From a checkpoint of a small image classifier.
Model: 13.6M parameters, 32-pixel images, arch wide_resnet, norm groupnorm, activation silu, depths [2, 4, 2].
Training: muon at rate 0.0097, 23900 steps, held-out accuracy 91%.
Data: trained on microscope photos of single blood and bone marrow cells, 48542 training examples.
Rows from block 4 of a small image classifier, named by matrix and row number. Rows with one number belong to one channel. Each number is 128 + 24 x the weight over its row's rms, rounded and kept within 0 to 255. All counts start at 0.
After each channel's rows are labels from the 100 images, of 14976, where the channel reaches its highest value: "responds to" is what is common among them; "colour at peak" is the nearest of a few named colours to the mean colour under the peak. Only what is clearly more common there than usual is listed. The data: microscope photos of single blood and bone marrow cells.
# convs0: first 3x3 conv (model.blocks.4.convs.0.weight, 256x256x3x3, each kernel summed), inputs 0-63
# convs1: second 3x3 conv (model.blocks.4.convs.1.weight, 256x256x3x3, transposed, each kernel summed), outputs 0-63

convs0.20 [ 95 134 140 153 185 108 144 162 119 114 105 136 104 141 151 111 103 145  83 135  97 101 107 108 130  96 117 134 162 131 125  82 122 113 117 128  99  75 127 125 132 127 139  91 148 131 142 108 100  97 121 138 143 128 127 127 102 106 138 152 163 122 135 136]
convs1.20 [154 122 147  78  46 166 134 106 150 101 154 129 172 105 100  91 115 137 144 120 117 103 150 135 132 129 136 124  97 118 121 124 162 160 123 133 119 147 152 153 106 103 149 144 128 156 114 111 155 163 121 108 130 153 100 125 162 119 136 115 125  93 178 123]
responds to: cell type: lymphocyte
colour at peak: blue

convs0.42 [162 110  82 141 141 127 152 150  77 158  91 104  97 170  94  96 171 134  90 134 133 132  92 130 123 101 116 114 178 117 127 109 120 165 136  96 154 137 111 138 141  88 137 109 112 156 188 141 127  97 100 165 119 100  95  98 137 113 135 123 133  76 170 112]
convs1.42 [112 138 139  82 102 143  94  98 124 135 133 150 105  96 131 112 105 114 154 162 129 120  92 123 130 131 155 121  91 121  80 139 140 111 116 152  99  92 156 139 125 103 117 140 141 107 105 101 113 137 144 151  89 100 170 124 138 123 114 103 160 114  77 115]
responds to: smear: peripheral blood
colour at peak: purple

convs0.51 [120 126 139 166 124 132 127 144 123 109  96 165 135 150 115 141  95 102 107 118 126 158 107 118 150 114 100 167 101 143 134  84 153 103 149 127 113 120 165 132 143  97 115 160 152 162 128 146 150 106 149 150 109 115 144  87 121 118  96 126 113 135 123 118]
convs1.51 [135 104 129 124 139 129 136 106 136 169 114 101  93 107 147 159 165 119 112 140 106 122 134 179 133 138 108 132 130  70 102 160 110 138 110 148 125 116  76 135 154 122 143 141 103 210 123 159 140 117 139  82 161 118 116 103 137 150 146 174 149 145 162 185]
responds to: smear: peripheral blood; cell type: erythroblast
colour at peak: purple

convs0.57 [116 116 134 126 141 116 130 100 132  73 115 116 121 143 167 146 160 120 171 144 118 118 141 154 170 116 120 131 139 136 130 124  88 140 173 129 102 128 137  92 104 125 101 153 145 139 104 129 108  97 121 137 166 138 130  86 150 134 105 130 152 131 150 107]
convs1.57 [178 147  95 117  89 128  98 124 122 131 123 142 126 121 139 127 146 172 155 106 130 119 116 109  98 136 124 117  95 128 147 155 118 155 124 123  62 136 134 144 114 140 136 119 132 112 118 138 126  89 112 102 133 110 182 129 108 143 141 115 103 116 101 142]
responds to: smear: peripheral blood; cell type: lymphocyte
colour at peak: purple; blue

convs0.13 [143 121 164 116 148 123 121  83 113  96 121 110  92 161 133 134 103 117  86  94 110 143 142 137 143 102 106 184  82 144  98 126 116 122 151 139 149  89 133 142  99 127  99 149 109 115 121 113 121 111 133  99 113 162 126 120 123 149 137 112 147 144 137 138]
convs1.13 [156 142  76 141 101  94 144 152 123 137 136 142 140  69 101 121 164 124 175 127  66 151 149  89 147  89 145 141 151 144 148 135 153 150  86  48  92 108 113 124 106 124 177  84 109  82 155 107 121 108 130 155 178 126 131 121 163 106 104 119 130  94 133 137]
responds to: smear: peripheral blood
colour at peak: purple

convs0.227 [151 136  97 176 145 112 157 104 127 136 114 109  94 121 148 137 150 103 137  96 130  94 146 133 138 193 118 129 118 118 137 142 145 157 118  71 161 136 129 154 134  89 128 183 106 137 126 152 112 115 127 130 190 120 134 131 135 171  87 152 164 118 135 109]
convs1.227 [114 112 103 147 150 156 134 134 103 138 131 113 130 113 162 125 155 155 140 131 133 156 102  93  97 116 124  92 113 143 129 106 102 150 101 104 166 131 164 137 133 114 159 102 133 158 104 166 110 119 135  92 112 104 100 150  94  86 152 155  95  78 113 159]
responds to: cell type: erythroblast
colour at peak: blue; black

convs0.134 [146 114 127 132 142 122  85 128 105 155 114 143 118 109  88 129 134 123 130  88 153 109 100 143 106 141 117 134 118 148 132 108 149 121 144 103 163 167 136 136 121 127 152 152 119 150  90 121 139 135 109 142 138 151 116 126 149 152 115 150 153 107 116 133]
convs1.134 [ 94 149 113 112 131 181 131 145 145 169 127 109 161 133 141 108 129 161 104 149 109 169 107 137 143 143 115 164 135 118 132 141 126 136 151 197 112 125 111 115 126 141 124 100 145 176  87 137 127 161 115 155 142 143  90 106 130 144 169 110 126 112 136 131]
responds to: smear: peripheral blood
colour at peak: purple

convs0.1 [164 138 107 123  63  86 131 179 130 198 181 113 160 161 121 129 115 160 168 122 114  85 107 158  95 135  96 102 120 151 131 133  95 131 115 161 125 102 129 152 141 118 138 122 148 118 154 141 114 121 145 139  99 129 133 124 171 132 126 116 136 155 103 166]
convs1.1 [108 112 100 123 163 115 112 115  73  71  87 139 119 100 114 134 112 118 122  96 112 161 120 155 148 125 137 169 131 104  98 137 123 130 155 120 123 160 160  96 127  81  94 137 126 132  90 140  93 107 146 125 149 131 143 156  93 133 122 133 124 116 176  94]
responds to: cell type: lymphocyte
colour at peak: purple; blue

convs0.174 [137 158 144 157 102 116 114 158 122 145 116 145 143 117 130 165 134 160 130 156 111 123 118  95 108 104 119 155 154 157 127 170 146 144 139 139 169 105  73 135  84 140 108 149 131  88 139 101 100 126 111 164  92 138 148  95 113 127 118 147 112 113 167 101]
convs1.174 [115 167 163  94 150 125 159 126 116 158 135 134 109 136 147 106 147 152 151 117 143 141 140 145 186 120 108  99 138 148 147 123 130 138 158 143 150 116 120 134 154 171 144 110 147 155 134 160 118 123 149 122 132 133 108 144 126 126 173 113 152 154  83 175]
responds to: smear: peripheral blood; cell type: erythroblast; cell type: platelet
colour at peak: purple

convs0.239 [118 165 146 130 121 124 134 103 130 160 124 133 100 135 149 104 108 158 129 157 149 137 155 126 155 190 110  96 161 123  93 143 162 115 149 139 150 186 142 129 138 150 125 129 148 181 158 127 156  92 129 131 118 113 151  63 104 103 124 108 150 130 117 128]
convs1.239 [124  86  88 173 156 138 108 118  91 165 123 137 124 146 125 135 138 106 148 134  96 153 144 146 123  84 120 148 118 142  98 144 136 146  91 117 146  97 120 120 113 159 154 119 144 145 116 121 111 136 107 144 133  93 158 111 151  96 129 109 104 103 148 144]
responds to: smear: peripheral blood; cell type: erythroblast
colour at peak: purple

convs0.128 [118 145 154 159 143 112 140 111  64 101 128  98 115 144 139 142 110 151 141 112 107  96 108  96 141 147 139 100 105  97 148 148 155 125 112 119 117  88 111 167 172 112 133 114 112 145 141  99  95 107 115 141 143 148  91 106 106 109 133 141 117 132 106 145]
convs1.128 [125 141 108 124 107 156  93 105 113 145 122 143 132  56 119 118 169 110  95 125 157  88  83 123 125 113 118  99 132 119 152 158 143 135 155 135 105 146 110  70 121 115 157 147  97 144 154 139 127 153 144 142 105 108 181 122 138 203 107 134 135 144 119 108]
responds to: smear: peripheral blood; cell type: segmented neutrophil
colour at peak: purple

convs0.68 [151 136 157 140 116 124 151  98 118 100 119 129 157 140 104 136 140 160  96 167  86 136  70 147 111 182 141 141 165 141 136 113 113 126 146 115 137 136  64  87 133 102 108 125 118  90 100 146 152 157 106 127 135 106 137 170 107 105 102 136 145 151 118 116]
convs1.68 [119 152 116 140 113 143 126 156 101 110 117 148 143 128 140 118 100  93 112 140 107 130 104 131 109 107 115 148 144 166 142 152 137 135 134 111 147 115 121 135 134 153 153 137 139 132 127 146 106 149 153 145 129  98 158 158 164 158 143 106 145 104 125 159]
responds to: smear: peripheral blood
colour at peak: purple

convs0.225 [131 138 120 134 158 167 145 127 131 142 122 130 145 134 158 145 119 111 122 144 106 124 130 140 152 129 116 157 102 131 149 164  71 145 152 129 107 119 124 136 125  91 121 111  98 168  55 132 133 113 121 128 130 117 127 131 128  99  88 120 117 144 109 144]
convs1.225 [128  91 141 113 122 131 160 139 112 126 126 121 104 111 136 110 173 154 148 149 125 138 120 108 126 148 134 119 132 152 124 113  58 128  91 106 161 132 167 100 131 138 160 136 142 119  87 154 126 116 107 109  86 125 128 191 131 126 108 135  99  89 146 127]
responds to: smear: peripheral blood; cell type: segmented neutrophil
colour at peak: purple

convs0.25 [119 128 144 100 113 134 144 104 115 148 132 134 130 133 127 151  59 132  95 130 145 147 113 154  83 107 137 131 148 106 114 130 144 114 147 121 109 150  97 113 128 118 119 120 104 134 118 131  72 156 124 101 164  80 153 131 143 109 145 105 138 102 129 150]
convs1.25 [106  94 143 161 117 129 110 163 106 123 105 134 106 116 125 123 125 121 101 122  95 161 183 117 138 131  99 155 129 113  85 112 120 125 143 103 107 103 166  70 134 100 150 106 108 113 148  73 119 136  72 134 119 122 110 112 157  93 113 121 116 105 196 140]
responds to: smear: peripheral blood; cell type: erythroblast
colour at peak: purple

convs0.194 [105 133 124 153 110 100 139  84 120 161  92 149 146 114 160 117  81 155 132  93 102 119 144 179 160 160 121 132 108 161 138 172  65 145 121 144 123 149 125 164 125  97 119 129 132 104 185 121 145 148 127 159 126 127 159 109 131 121 100  96 130 169 132 114]
convs1.194 [120 111 108 149 131 164 134 109 103 147 132 121 100 164 131 126  98 153 134 128 142 145 174  63 150 167 134 127 115 124  88  96 132 161 150 131 109 106 124 115 116 151 105 155 131  61 101 104 141 153  70 108 167 120 124 131 129 133 112 139 125  94 163 138]
responds to: smear: peripheral blood; cell type: erythroblast
colour at peak: purple

convs0.173 [113  94 116 140 110 144 148 123 152 135  94 116 110  94 147 113  60 113 118  93 127 113 131 122 184 174 153 115 139 111 153  83 136 129 135  87 131 126 185 134 144 140 134 103 111  84 139 139 137 103 144 166 183 140 111 136 105 152 150 104 134 142 133 127]
convs1.173 [137 135 132 158 126 122 138 129  92 159  99 121 145 126 135 140 122 114 133 131 146 139 141 166 130  94 128 168 123 137  77 148 132 141  91 138 119 145 125 120 121 100 122 122  84 150 126 112 119 142 154  70 119 123 142 131 124 120 112 163 102  94 150 165]
responds to: smear: peripheral blood
colour at peak: purple

convs0.29 [107 123 108 156 191 109 135 130 148 107 108 151 127 108  97 150 105  98 126 163 101 150 153 113 175 168 144 127 118 123 130 150  84 107 137 140 139 130  84 128 147 100 170 126 141 107 102 109 113 133 129 143 164 149 130 136 144  69 121 163 134  85 120 129]
convs1.29 [151 122 151 136 161  70 142 111 103 153 146 104 135 146 149 110 148 110 140 112 122  96 143 150 120  92 107 129 122 148 123 107 130 127  91 113  98 155 170 132 160 158 130 120 127 116  85 110 106 144 129 134  75 133 105 167 109 123 143  96 146 116 115 144]
responds to: smear: peripheral blood
colour at peak: blue

convs0.120 [100 187 129 166 124 118 139 129 138 157 123 146 119 116 124 149 161 123 166 145 148 100 130 152 129 178 121 130 157 118  91 130  99  96 139 120 147 134 113  96 126 118 118 109 165  70 146 127 113 110  83 142 118 106 131 145 141 144 143 122  73 145 132 143]
convs1.120 [134  97 125 124 116 109 140 127 112 135 122 120 129 136 127 105 128 126 108 162 103 151 152 107 108  62 111 157 127 134  87 126  79 115 127 103 118 109 120 102 143  71 132 125 138 144  81  70 148 100 152 105 184 140 137 132 128 100 143 125 106 115 124 110]
responds to: cell type: erythroblast
colour at peak: blue

convs0.234 [121 132 141 143 103 152 125 139 135 199 151 129 127 159  86 172 101 113 127 147 181 132 127 135 139 131  93 167 121 138 127  82 151 149 130 132 123 115 104 131 101 111 130 104 160 151 136 123 127 138  96 166 123  96 109  95 123 109 134 119 137 137 152 140]
convs1.234 [136 126 129  99 133 121 129 173 114 124  83 137 138 148 132 141 108 133 158 132 115 119 159  99  60 133 196 108 102 147 121 151 144 114 138 138 148  97 124 134 137 158 123 109 134 159 139 134 129 110 111  93 117 156 166 126  98 132 113 117 179 102  93  91]
responds to: smear: peripheral blood; cell type: lymphocyte
colour at peak: purple

convs0.176 [ 94 124 104 176 128  82 114  96 159 122 119 111 117 129 136 105 146 101 130 187 161 174 127 108 134 156 178 146 102 102 135 147 157 116 116 123 146 158 140 110 161 167 113 106 127 158 141 144 126  90  98  72  73  92 133 146 119  89 153 112  99 137 133 104]
convs1.176 [125 136 119 158 101 126 115 139 102 123 147 133 134 120 126 128 157 130  97 120  88 143 149 127  94 108 132 134 110 108  93 140  60  90 128 136 142 160 130  97  85 123 138 126 133 136 129 104 107 182 143 136 117  95 126  88 126 151  92 125 115  88 137 129]
responds to: smear: peripheral blood
colour at peak: purple

convs0.140 [131 107  97 149 116 116 127  93 129  74 162 155 137 111 143 133 112  83 127 122 137  82 136  96  86 105 133 113 127 113 125 111 103 124 146 145 153 115 119 139 126 100 142  94 101 146  96 127 149 129 153  86 140 145 149 109 154 143 115 161 115 146 154 166]
convs1.140 [143 124  98 135 147 140  91 116 163 145 116  92 117 108 116 101 152 157 139 126 134 120 100 101 148 122 110 129 139 117 109 120 149 113 171 150 108 123 110 140 114 156 158 138 172 128 148 110  93  93  90 154 109 127  99 147 148 117 116 121 170 127 106 115]
responds to: smear: peripheral blood
colour at peak: blue

convs0.43 [165 135 129 156 130 102 106 111 121 171 137 198  89 155 136 133 108  78  97 184 132 147 136 173 143 117 126 144 132 163 156  78 135 163  89 141 144  81 124 124 103 118 114 116 179 141 129 136 158 130 124 132 126 121  68  96 152 136 143 150 139 169 140 120]
convs1.43 [ 91 128 113 104 126 183 132 123 136 148 104  97 126 159 128 112  84 131 103 112 156 116 108 143 149 150 142 153 156 152  99 129 120 127 120 111 145 115 104 135 118  97 140 108 127 108 140  96 106 103 141 118 136 129 133 108 110 137 110 101 102 100 135 100]
responds to: cell type: lymphocyte
colour at peak: blue; black

convs0.188 [129 140 100 162 164 134 111 101 147 139 127 143 130 138  90 132 109 121 114 136 145 164 119 127  76 138 122 100 124 134 155 167  57 130 143 169 150 161 122 135 138 130 118 147 105 138 132 141 147 100 102 103 123 106 129  77  96 148  95 124 114 162 136 160]
convs1.188 [116 104  88  91  92 127 111 140 101  99  68 136 119 152 126 114 135 129 115 116 125 145 172 151 113 106 161 136  79  98 109  97 121 144 130 135 133 170  69 137 143  87 119 111 167  82 127 160  94 144 140 140 123 103 138 141 107 141 139 145 115  96 158 113]
responds to: smear: peripheral blood; cell type: erythroblast
colour at peak: purple

convs0.240 [107 135 127 114 116 139 117 152 101 162 133  93 137 134 154  56 142 115 141 110 137 143 149 115 114 154 125 116 139 186 135 199 134 128 125 158 126 144 143 107 109 127 141 142 114 120 151 117 154  99 112 118 100 153 118 122 128 128 161 159 133 139 132 111]
convs1.240 [108 138 144 166 175 107 139 121 138 149 103  98  94 115 132 119 139 116 147 115 128 121  70 182 120 134 167 116 138 124 134  92 101 125 151  97 156 115 126 126 124 136 151  68 170 161 153  96 162 109 104 141 189 127 117 102 144 120 162 107 139 127 156  89]
responds to: cell type: erythroblast
colour at peak: black; blue

convs0.139 [132 133 129 116 129 120 129 118 116 115 128 118 147 148 126 120 115 158 143 122 140 153  97  91  95  97 138  85  94  75 150 158 109 155 150 148 188 115 135 143 109  86 138 193 128 166 109 134  90 177 114 117 145 135 105 145 156 159 115 139 147 125 138 134]
convs1.139 [126 140 126 149 107  94 131 124 148 141 135 142  95 126 123 135 152 151 168 132 117 123 183  91 160 163 116 113 132 141 105 129 128 128 129 137 117  78 153  97 149 171 129 135  99 162 148 135 142 126 138  89 132 136 173  95  92 104 112 132 114 148 169 159]
responds to: smear: peripheral blood
colour at peak: purple

convs0.63 [161 160 135 154 103 124 149 134  96 106 102 136 110 109 107 169 154 147 103 144 121 132 118 140 122  97  98 129 119 159 115 135 112 102 107 117  98  98  66 104 173 100 142 160 133 186 139 117 131 132 121 117 132  88 176 107 120  78 109 136  94 129 130 165]
convs1.63 [132 153 130 101 136 149 141 110 130 132 122 122 134 169 171 124 127 131 129 145 162 104 126  81  89 137 129  94 171 147 100 136 149 133 129  88 135  99  98  95 104 105 155 106 128 152 118 104 125 132 138 121 107 138 126  86 139 133 140 113 155 136 107 154]
responds to: cell type: lymphocyte
colour at peak: blue; purple

convs0.192 [104 134 171 137 136 148 140 175 107 116 120 197 140 142 122 121 106 118 126 143 123 121 117 110 157  88 156 139 123 145 177 148  99 107 136 145 145 109 136 103 120  98 108 114 145 154 150 124 125 116 103 133 111 109  87  83 131 121 121 128 109  76 169  73]
convs1.192 [141 169 149 138 112 161 126 117 118 137 102  80 148 130 143 153 166 171 140 154 175 145 154 118 151 165 126 115 129  96 110  93 122  92 133 142 134 129  81 133 148 130 136 125  93 113 143 159 109  87 131 139 115 143 127 154 165 143 140 106 128 149 128 150]
responds to: cell type: erythroblast
colour at peak: blue

convs0.31 [185 151 173 140  94 153 133 139 113 110 139 107 125 120 149 123  93 122 131  85 117 104 141 122 131 131 160 160 110 126 124 147 138 114 169 109 126  98 130 114 133  91 139 152 104 162 133 130 100 142 116 144 139  85 148 133 167  80 148 132 127 130  73 133]
convs1.31 [ 91 105 114 121 186 124 138  98  97 147 137 114 126 100 112 140 173 116 140 118 113 171 125  99 136 128 114  91 132 158 127 122 151 113 137 140 135 126 132 138  88 101 161  96 110 128  99 153 116 118 143 131 107 164 122 129 122 154 128 140 106 112 199 176]
responds to: smear: peripheral blood; cell type: erythroblast
colour at peak: purple

convs0.47 [126 166 154 130 141 130 110 141 105 158 120 156 117 152 123 129 112 126 139 119 145 167 139 131 151  83 144 154 146 150 174 106 104 186 155 130 103 188 121 157 105 136 133 143 142 144 142 129  98 148 112 151 125 130 117 140 179 118 136 147 149 132 156 105]
convs1.47 [ 84 103  97 123 154 107 133 105 157 143 141 131 162 121 116 118 127 198 151 121 115 117 137 126 140 154 102 130 128 106 103 148 130 121 150 181 149  88 155 146 155 128 114 101  87 185 114  94 125  92 148 123 133 157 107 104  97 128 101 112 106 144  90 152]
responds to: smear: peripheral blood; cell type: segmented neutrophil; cell type: erythroblast
colour at peak: purple

convs0.149 [133 178 127 173 123 114 117 133 134 145 125 124 126 141 141 131 138 122 138 168 119  94 135 161 147 135 147 143 129 150 132 121 128 101 141 111 139 142 115 130 157 134 129 114 111 125 119 151 128 142 116 106 130 124 128  82 127 103 125 100 150  96 211 121]
convs1.149 [106 101 113 126 126 127 129 152 133  89 104 149 138 131 105 119  98 133 106 173  97  94 111  78 141 149 136 155 152 163 127 144 148 121 133 149 121 126 122  95 129 154 125 108 128  87 150  96 120 130 133 128 140 124 133 141 142 123 190 130  84 158 126 133]
responds to: smear: peripheral blood; cell type: lymphocyte
colour at peak: purple

convs0.91 [124 148 130 136 119 160 147 173 138 146 128 154 123 120 120 137  94  95 102 144  97 171 126 131 135 118 135 152 100 132 132 107 149 124 157 143 159  99 121 144 123  99  81 124 132 114 172 106 125  74 143 136 120 152 124 108 148 135  99  91 113 100  71 136]
convs1.91 [118 101 170 103 126  95 134 114 134 144 135 109 148 158 130 125 119 141 126 130 118 115 121 109 116 151 124 129 122 118 157 144  59  99 112 155  77 130 168 129 148 141 106 127 130 152 124 174  94 136 121 126  95 133 168 166 180 136  77 102 165 120  92 176]
responds to: smear: peripheral blood; cell type: lymphocyte
colour at peak: purple

convs0.8 [125 129 139 133 107 113 133 124 111 152 128 139 113 141 172 105 130 147 110 140 107 104 141  93 143 177 143 134 139 147 174 141  85  86 102  89 140 143 120  88 109 163 172  93 141 135 148 126 161 151 140 153  99 122  95  68  98 118 113 147 150 139 160  82]
convs1.8 [122 152 108 145 183 109 155 125 123 125 113 139 151 110 123 134 201 130 144 127 141 136 169 132 165 222 130 148 127 117 105 119 105  87 110  98 132  78 143 157 133 105 118 143 115 126 120 160 110  77 105 117 137 141 182 116 174 109 101 122 124  95 127 150]
responds to: smear: peripheral blood; cell type: lymphocyte
colour at peak: purple

convs0.187 [147 116  84 127 138 130  93 111 142 118 137 122 149  96 115 125 121 100 128  89 127 164 130 106  93 164 119 130 146 122 142 102 111 128 140 103  85 153 112 104 149 126 160 147 164  90 148 119 111 146 129 160 131 131 106 142 117 109  88 151 135 129 113 102]
convs1.187 [ 99  69 135 164  94 122 134 111 129 108 144 147 144 187 133 136 103 137 150 151 167  96  93 133 168 122 145 142 121 115  78 121  99 135  78 126 155  85 144 139 112 103 121 114 117 119 139  93 142  38  92 130 145 123 152 152 130 123 152 111 122 150  60 124]
responds to: cell type: erythroblast
colour at peak: blue