A small image classifier, trained from scratch.
Training: muon at rate 0.0097, batches of 128.
Rows from block 5 of a small image classifier, named by matrix and row number. Rows with one number belong to one channel. Each number is 500 + 50 x the weight over its row's rms, rounded and kept within 0 to 999. All counts start at 0. Numbers have three digits each. After the name is the row's rms in percent of the matrix's.
After each channel's rows are labels from the 100 images, of 14976, where the channel reaches its highest value: "top examples" is what is common among them; "peak at" is the part of the image that holds the peak. Only what is clearly more common there than usual is listed. The data: microscope photos of single blood and bone marrow cells.
# convs0: first 3x3 conv (model.blocks.5.convs.0.weight, 256x256x3x3, each kernel summed), inputs 86-171
# convs1: second 3x3 conv (model.blocks.5.convs.1.weight, 256x256x3x3, transposed, each kernel summed), outputs 86-171

convs0.138 115:461507475538486439490512505502447564472508492542553516501484447510394501389551403570490548488476584422519569537462494479576495528558515479494554549532439601462419471511390436453482521472444558506486465512493527495524483528509456514449484548452513559481362440
convs1.138 116:556531529427503586514421517456459492511543566437409528523530520453446396371502537530440514642532472608466459525514557488445468489542427471449502455509493392520458521510538557460438549460515536419485534407538616538482499484536455502550462439514491424453523391
top examples: cell type: band neutrophil
peak at: centre

convs0.223 090:523492523508532497479485486536461485510457509590542430475460599498517430465481529435442487473464456566452550471385584501459486527423477527516519508476474639500482534428404432501566449544499533615521465489477496456505535512540470458521501564615473464577542538
convs1.223 086:463485480475507545408521461507548524496590566469508511413530522500564475434499518516457481524464565512549498520508534513475512498623481461452527521528587430466486418479506424470467612490528522465513490470593511584481504638542560510467556526453472478507553403
top examples: cell type: segmented neutrophil
peak at: centre

convs0.174 164:496519618510499513535566564503497533519440533449559497535491464479444444511398482453509644420505414558500454434492561495396518514479582490406542463631546525513498466505479473504579493551583500450487501456487411405488565525716550531450475443442542498485472460
convs1.174 152:459493411567467440475503476478600473490567512601589463473521564529546547464523525463521486561528510532444485534569543571507559504484440470594534390576543496455458574492516559516472457592429401637480502404536536469487531470424568499505486583521517499468546460
top examples: cell type: segmented neutrophil
peak at: centre

convs0.255 091:528472574565526482501532472517400504497441510545445498459509450490473452613458515540496516456401470530505504442479566521514418481540510511469626543521535500481500528438450446490423559434520603573460523461445436506588498533499405519428456471472480471536564412
convs1.255 091:482554561512457500525444513601503555465454532425518399463519556502616491616434483553435511565456507551516493501491444439504492432520505465405580439583508546440624492505493452509500446449528442507529488506541527548498546445489542475545406532526495523608427512
top examples: cell type: band neutrophil
peak at: centre

convs0.169 086:614485659557507470590517515507512519445524538479592459562471474457524443544455491549497481429484394435500384522499492528452442501544582547489441376467438484534585533563480496480457564574528485559444500507578485367517598478512433475459530406500541426462503383
convs1.169 091:466477483447469573488415518424494399523463482514518583485439560498357512587508500509488549442526520501454575515450441588517484643436550507590565547481505487414469449483456538490470457506430555397523543463536549617543389500544564495513497582436452517493410524
top examples: smear: peripheral blood; cell type: segmented neutrophil
peak at: centre

convs0.91 112:465597448480499507489545423528432466508557464480579442501494481522159487412518393525561478484435505474546423534519471527417463538475434492555481512451503576508443499486609431396504571501514521473534520573445379494502490433504506517579524425526490531555564569
convs1.91 108:538443501528596465585490542514577523569540528622364513534485590520445513475488550445516435498547503519526494485541534460545454472429524457546550556509485527476472483482462539485448548552505545450444511494574642450470491577504497513446531515532541436413450469
top examples: smear: peripheral blood; cell type: platelet; cell type: erythroblast
peak at: centre

convs0.207 092:520502496453546418558513470555492544506538431417458498511539522460646456542464511514544470433482481560403493564518502494457539440509523529577430371463460582514580540431502489529559559485434536503489474415455519365523542469541535448501499594460511509538551574
convs1.207 097:426535477505542556583561468478537433560491546462546477472556501504381467455550609481543564505531572412513493467404495560576508544532573421439573506452465512539439394522530513435493483479559496433473566610513547526492596502439441525551551483521435455452459505
top examples: smear: peripheral blood
peak at: centre

convs0.195 090:515469532513476581465449438442498411567528542575528511517497551528572462456513541426521470538567496452571535474429533481453512548496546521478505577453497473510530481505539438570517427579505416577587493418528498504488580496445467515480373453442587497377614507
convs1.195 089:478410484566527450404531444444436476425463458536569468538437450455447553554539507497441523427535478534573496482521549551475449550527470491498507501446576450480473459461502525377540603459464535526529534589563488547511480548475430512528532498489381483523469513
top examples: smear: peripheral blood
peak at: centre

convs0.171 094:526493511528577518571446502475474535489460528449465497462519477581407524470444562549591543529544504473517628446490483480501527458542535506508567588430487455518496518504564475497392562429529488539555506517515498575542538434485515433458503611490468517577425507
convs1.171 098:460447587456493496493474555549464461546491489529525577508503456546424475508545525476516584458489526491527524530524570536568525523442555378499488518479514426505429430565456550513483536487499572440542472481487533511454487466539388490471516488486542549483459529
top examples: cell type: band neutrophil
peak at: centre

convs0.99 142:466536502460543540532515503561553486536414450488520436423452523389507542461475509567451487505488471351263477496462458423418521471504532486526494484424539518449493441599475576460435534584559537424496499526538538544534505585438444527532577446569509481501554556
convs1.99 138:473526497495444436500469502433479451454447477458462424519430502460467482465410496508463510459460492568372359543533504505422506477508476473522499496439452475581497526464518543495542465505454477655480467425546458583550430492514545457515505530428498584473497429
top examples: smear: peripheral blood
peak at: bottom centre; centre

convs0.29 101:437561431434473450527494515564425495483404494548466500465584497451606487458453410553516571475492413536431530420463553548517580526479570452454521630502475514419525418461472592457452457449471439530491487464429511472614513402469602443459447521654546456430492507
convs1.29 101:449509524467475527532547447517522622533489591569573515469446466591395446514521562536445406499469487440542575588499465506577474472471479365480485421411500492531487528507480371573503534513463586546462478587480502439443536546448565491601476475508518533489524482
top examples: smear: peripheral blood
peak at: centre